Weights of a small image classifier.
Model: 2.77M parameters, 64-pixel images, norm batchnorm, activation relu, depths [2, 4, 4], widths [64, 128, 256].
Training: adamw at rate 0.0017, batches of 512.
Data: trained on capsule endoscopy frames (Kvasir-Capsule), 42238 training examples.
Rows from block 4 of a small image classifier, named by matrix and row number. Each number is 128 + 32 x the weight over its row's rms, rounded and kept within 0 to 255. All counts start at 0. Numbers have three digits each.
After each channel's rows are labels from the 100 images, of 14848, where the channel reaches its highest value: "top examples" is what is common among them. Only what is clearly more common there than usual is listed. The data: capsule endoscopy frames (Kvasir-Capsule). In brackets: how many of the 100.
# conv: 3x3 conv (model.blocks.4.conv.weight, 128x128x3x3, each kernel summed), inputs 96-127

conv.114:237130116146127131131125121132128128128126150127126184125131130129137129130122130128125216128128
top examples: finding: lymphangiectasia (26)

conv.109:143135134171127135107128141126139129086085132138137144132255129038152122126163132145181121068113
top examples: finding: foreign body (46); finding: pylorus (41)

conv.15:128132062128128123143182121123014097153000115122137127129119104126133112130127123136092127068118
top examples: finding: angiectasia (52)

conv.56:114126128069126137133130117127127111130127120127129122126000128133140090129123130127127127128124
top examples: finding: angiectasia (53)

conv.41:120124126135086099127129148105112127127117255130118124133131130128131128117132128124123129131140
top examples: finding: ileocecal valve (33)

conv.24:110124095140117130068137131127129158119131133162124160129143150000101134125106130134123118126126
top examples: finding: foreign body (35)

conv.21:136126126130118126126132123128120125129181127043130129135094125125125127126130130130098129126220
top examples: finding: blood fresh (85)

conv.71:132100188133128128186131131180125005130128129205134138131132137138126149124004133105129129130133
top examples: finding: foreign body (38)

conv.118:129131128193130150127129130130147103126126130126128118127125052164125129203179131136129100129126
top examples: finding: pylorus (39)

conv.107:128133128127125114129137126126129137123129128126136127128088144127131126127192127130128131127129
top examples: finding: reduced mucosal view (38)

conv.70:138138113119117091099122132127126138000255132092114129134119128110128127117132127253118132127129
top examples: finding: foreign body (27)

conv.5:130126127132128000126129125000126127130123127139155129242120128119129127076127127044130146125128
top examples: finding: ileocecal valve (51)

conv.88:142129128130128126132125067161127125136162085127126130129122128125128129129128124134000145128124
top examples: finding: pylorus (50)

conv.3:137135115133129127141136145158101127216130126127131132131134128130128129129128142128129129131094
top examples: finding: reduced mucosal view (25)

conv.106:140135141132191168134120132129128098128128131132142128129129128132126134131095124117122126133130
top examples: finding: foreign body (53)

conv.33:224116125130115150115106127124128127075123126116126123149091139134128126129135157129139130129129
top examples: finding: ulcer (69)

conv.59:129129108127123128144146124128025118207127123128128128111123114124137124119127128126103127120000
top examples: finding: angiectasia (38); finding: ulcer (26)

conv.64:126146124128155144123255131127131129126154122114127110128109128127115125128127127172128127099128
top examples: finding: blood fresh (33)

conv.9:127125132128126130130127130128128128127124126109058128128160129128136130124000127125126128128133
top examples: finding: foreign body (27)

conv.122:131126129128127127117124126127133129126122127140131063127134131125127130059000123104103000122140
top examples: finding: ileocecal valve (51)

conv.110:130129127126130126127125127128108128161135127125119128136128125129127127109127130126129128129103
top examples: finding: blood fresh (71)

conv.10:126130128124128128131131126126125124131129106127130124128128128066131129130091126088121125127125
top examples: finding: ileocecal valve (74)

conv.49:131113131184100130103046121000117140000117079155129145100195133125130078128130126115148131091125
top examples: finding: ulcer (30)

conv.46:131124057200023127185111122129116134126128089122128131119095122117127131138128187131125111126131
top examples: finding: pylorus (49)

conv.80:166130115129120130139127174134127117106141121123109132128149050127129021127126167153101146123136
top examples: finding: ileocecal valve (46)

conv.72:139128126129129131151157133128129129128110126136130129123128130173128131096124128129132144072132
top examples: finding: foreign body (26)

conv.123:129132122053128131128129098126077129131129128129128119128123046079133121159127129138128128128129
top examples: finding: ileocecal valve (29)

conv.78:077128131123128130133125118128131109131127135114129130136094080123131142125125112124111000127123
top examples: finding: ulcer (35)

conv.119:122160130143135152124175137112134099184119111117125109136127123129132125132139110144085113135046
top examples: finding: angiectasia (49)

conv.74:145129120131125128150131115145110126147128000123128125129129091121128109127132121231116138022099
top examples: finding: angiectasia (50); finding: blood fresh (32)

conv.66:000112129124124125133130084125131125133120134131132195130084029127166132121128149125113116121123
top examples: finding: ulcer (58)

conv.60:126128126119035135131125063099130182130129125094107125123081134127128013095127128127098122128127
top examples: finding: ileocecal valve (55)

conv.96:126125129142060094000133126129128129125155127105098132248112131132124131126129125127128126138130
top examples: finding: ileocecal valve (26)

conv.14:147126120130120218117143125147066125119163129119129124000127088147141123127128132173043135057131
top examples: finding: ulcer (27); finding: ileocecal valve (25)

conv.47:106130132127057124132131129133124127129060232211016104130132128068075130098000132126102115129131
top examples: finding: blood fresh (36)