Rows from block 4 of a small image classifier, named by matrix and row number. Each number is 500 + 25 x the weight over its row's rms, rounded and kept within 0 to 999. All counts start at 0. Numbers have three digits each. After the name is the row's rms in percent of the matrix's.
After each channel's rows are labels from the 100 images, of 14848, where the channel reaches its highest value: "strongest on" is what is common among them. Only what is clearly more common there than usual is listed. The data: capsule endoscopy frames (Kvasir-Capsule).
# conv: 3x3 conv (model.blocks.4.conv.weight, 128x128x3x3, each kernel summed), inputs 0-31

conv.74 076:500497465500500503506413463506503498467511554510525502499494501496602500495502511502486506525505
strongest on: finding: angiectasia; finding: blood fresh

conv.67 111:500423494501492500731501501489501502501507500499445520499500499499490500512498497501499501501466
strongest on: finding: ileocecal valve

conv.59 075:500461495504497500498483413502501499482507530499593498502504497498504520495500585507498495538499
strongest on: finding: angiectasia; finding: ulcer

conv.24 055:520498506515500496501499496510519499497559508499479497508497483507477494511505439494536464503508
strongest on: finding: foreign body

conv.122 112:501500505505500484503498499501495505496502500556488500562498500502497513499502500498533499501501
strongest on: finding: ileocecal valve

conv.49 076:504457492470524502500497497502482493500496499501497500503501486504463493479505460462527496499461
strongest on: finding: ulcer

conv.108 088:499524502498479498490501500441501509502497497543506497505500519475505522500501501458482505496501
strongest on: finding: ileocecal valve

conv.52 092:505501481499501497498502498499504501500500497477485505547501501500503500497497496383567496500477
strongest on: finding: ileocecal valve

conv.72 108:510500513443500501502522500599499501500500500502501496501498533491504500478501504500498505502501
strongest on: finding: foreign body

conv.114 072:502502496503501496510488492498501566497488518485479489499500498502489509494497500472488533337500
strongest on: finding: lymphangiectasia

conv.47 088:500499501505499423515499499499499499495505500498501503543492500504496502500499502502558498501500
strongest on: finding: blood fresh

conv.10 102:500457498502498501500492501342501463445498501572503501493499505500488499499506526504498499501480
strongest on: finding: ileocecal valve

conv.97 080:506498512500509449419499498493499499501499481492504421499526499501501502501500501493501498373488
strongest on: finding: foreign body

conv.107 093:510500501501501499499498478498500500500499500502456360500518501565493502496501503487501501489497
strongest on: finding: reduced mucosal view

conv.124 098:501497504497499502501500499500478498501503504497502500498497501499496495502506530501501496501501
strongest on: finding: reduced mucosal view

conv.106 096:495507499496499493492506501463513487500499497508500500473505501500530503500500499502501504501497
strongest on: finding: foreign body

conv.70 081:501493504600500502495500498500496494492502553455489497501469498499527483495499442524502527503501
strongest on: finding: foreign body

conv.39 152:500499500498500503501500502500497500500500499537504498501500542498504499504766500503500490503509
strongest on: finding: reduced mucosal view

conv.15 093:501398502499477501500476490501499499497505499501513500497504508499507498491501567499497503514499
strongest on: finding: angiectasia

conv.14 080:498415500502500426500499504502502486503505503501505501499500579498533501500501520457495516501500
strongest on: finding: ulcer; finding: ileocecal valve

conv.109 059:514458497511500503529505483503502502497422540507490491502502499495421504487497501499502524496505
strongest on: finding: foreign body; finding: pylorus

conv.117 070:501501506491494500498498498509504503471453502499456501508496477501492451499526499503492506495495
strongest on: finding: pylorus

conv.78 110:479500500485443497498498494504500499500499484487483499513473493482500505501499501508527359497514
strongest on: finding: ulcer

conv.119 063:494509506516485501497500506498518504494498495507552511494500502493588515500498490543477508499499
strongest on: finding: angiectasia

conv.123 093:498504501467497500493483500499503402485501501549497500501496497500500499501510502505502494524500
strongest on: finding: ileocecal valve

conv.3 113:500501500505500500501501502507501501499501559497499504501499499500501501501501509501485506499499
strongest on: finding: reduced mucosal view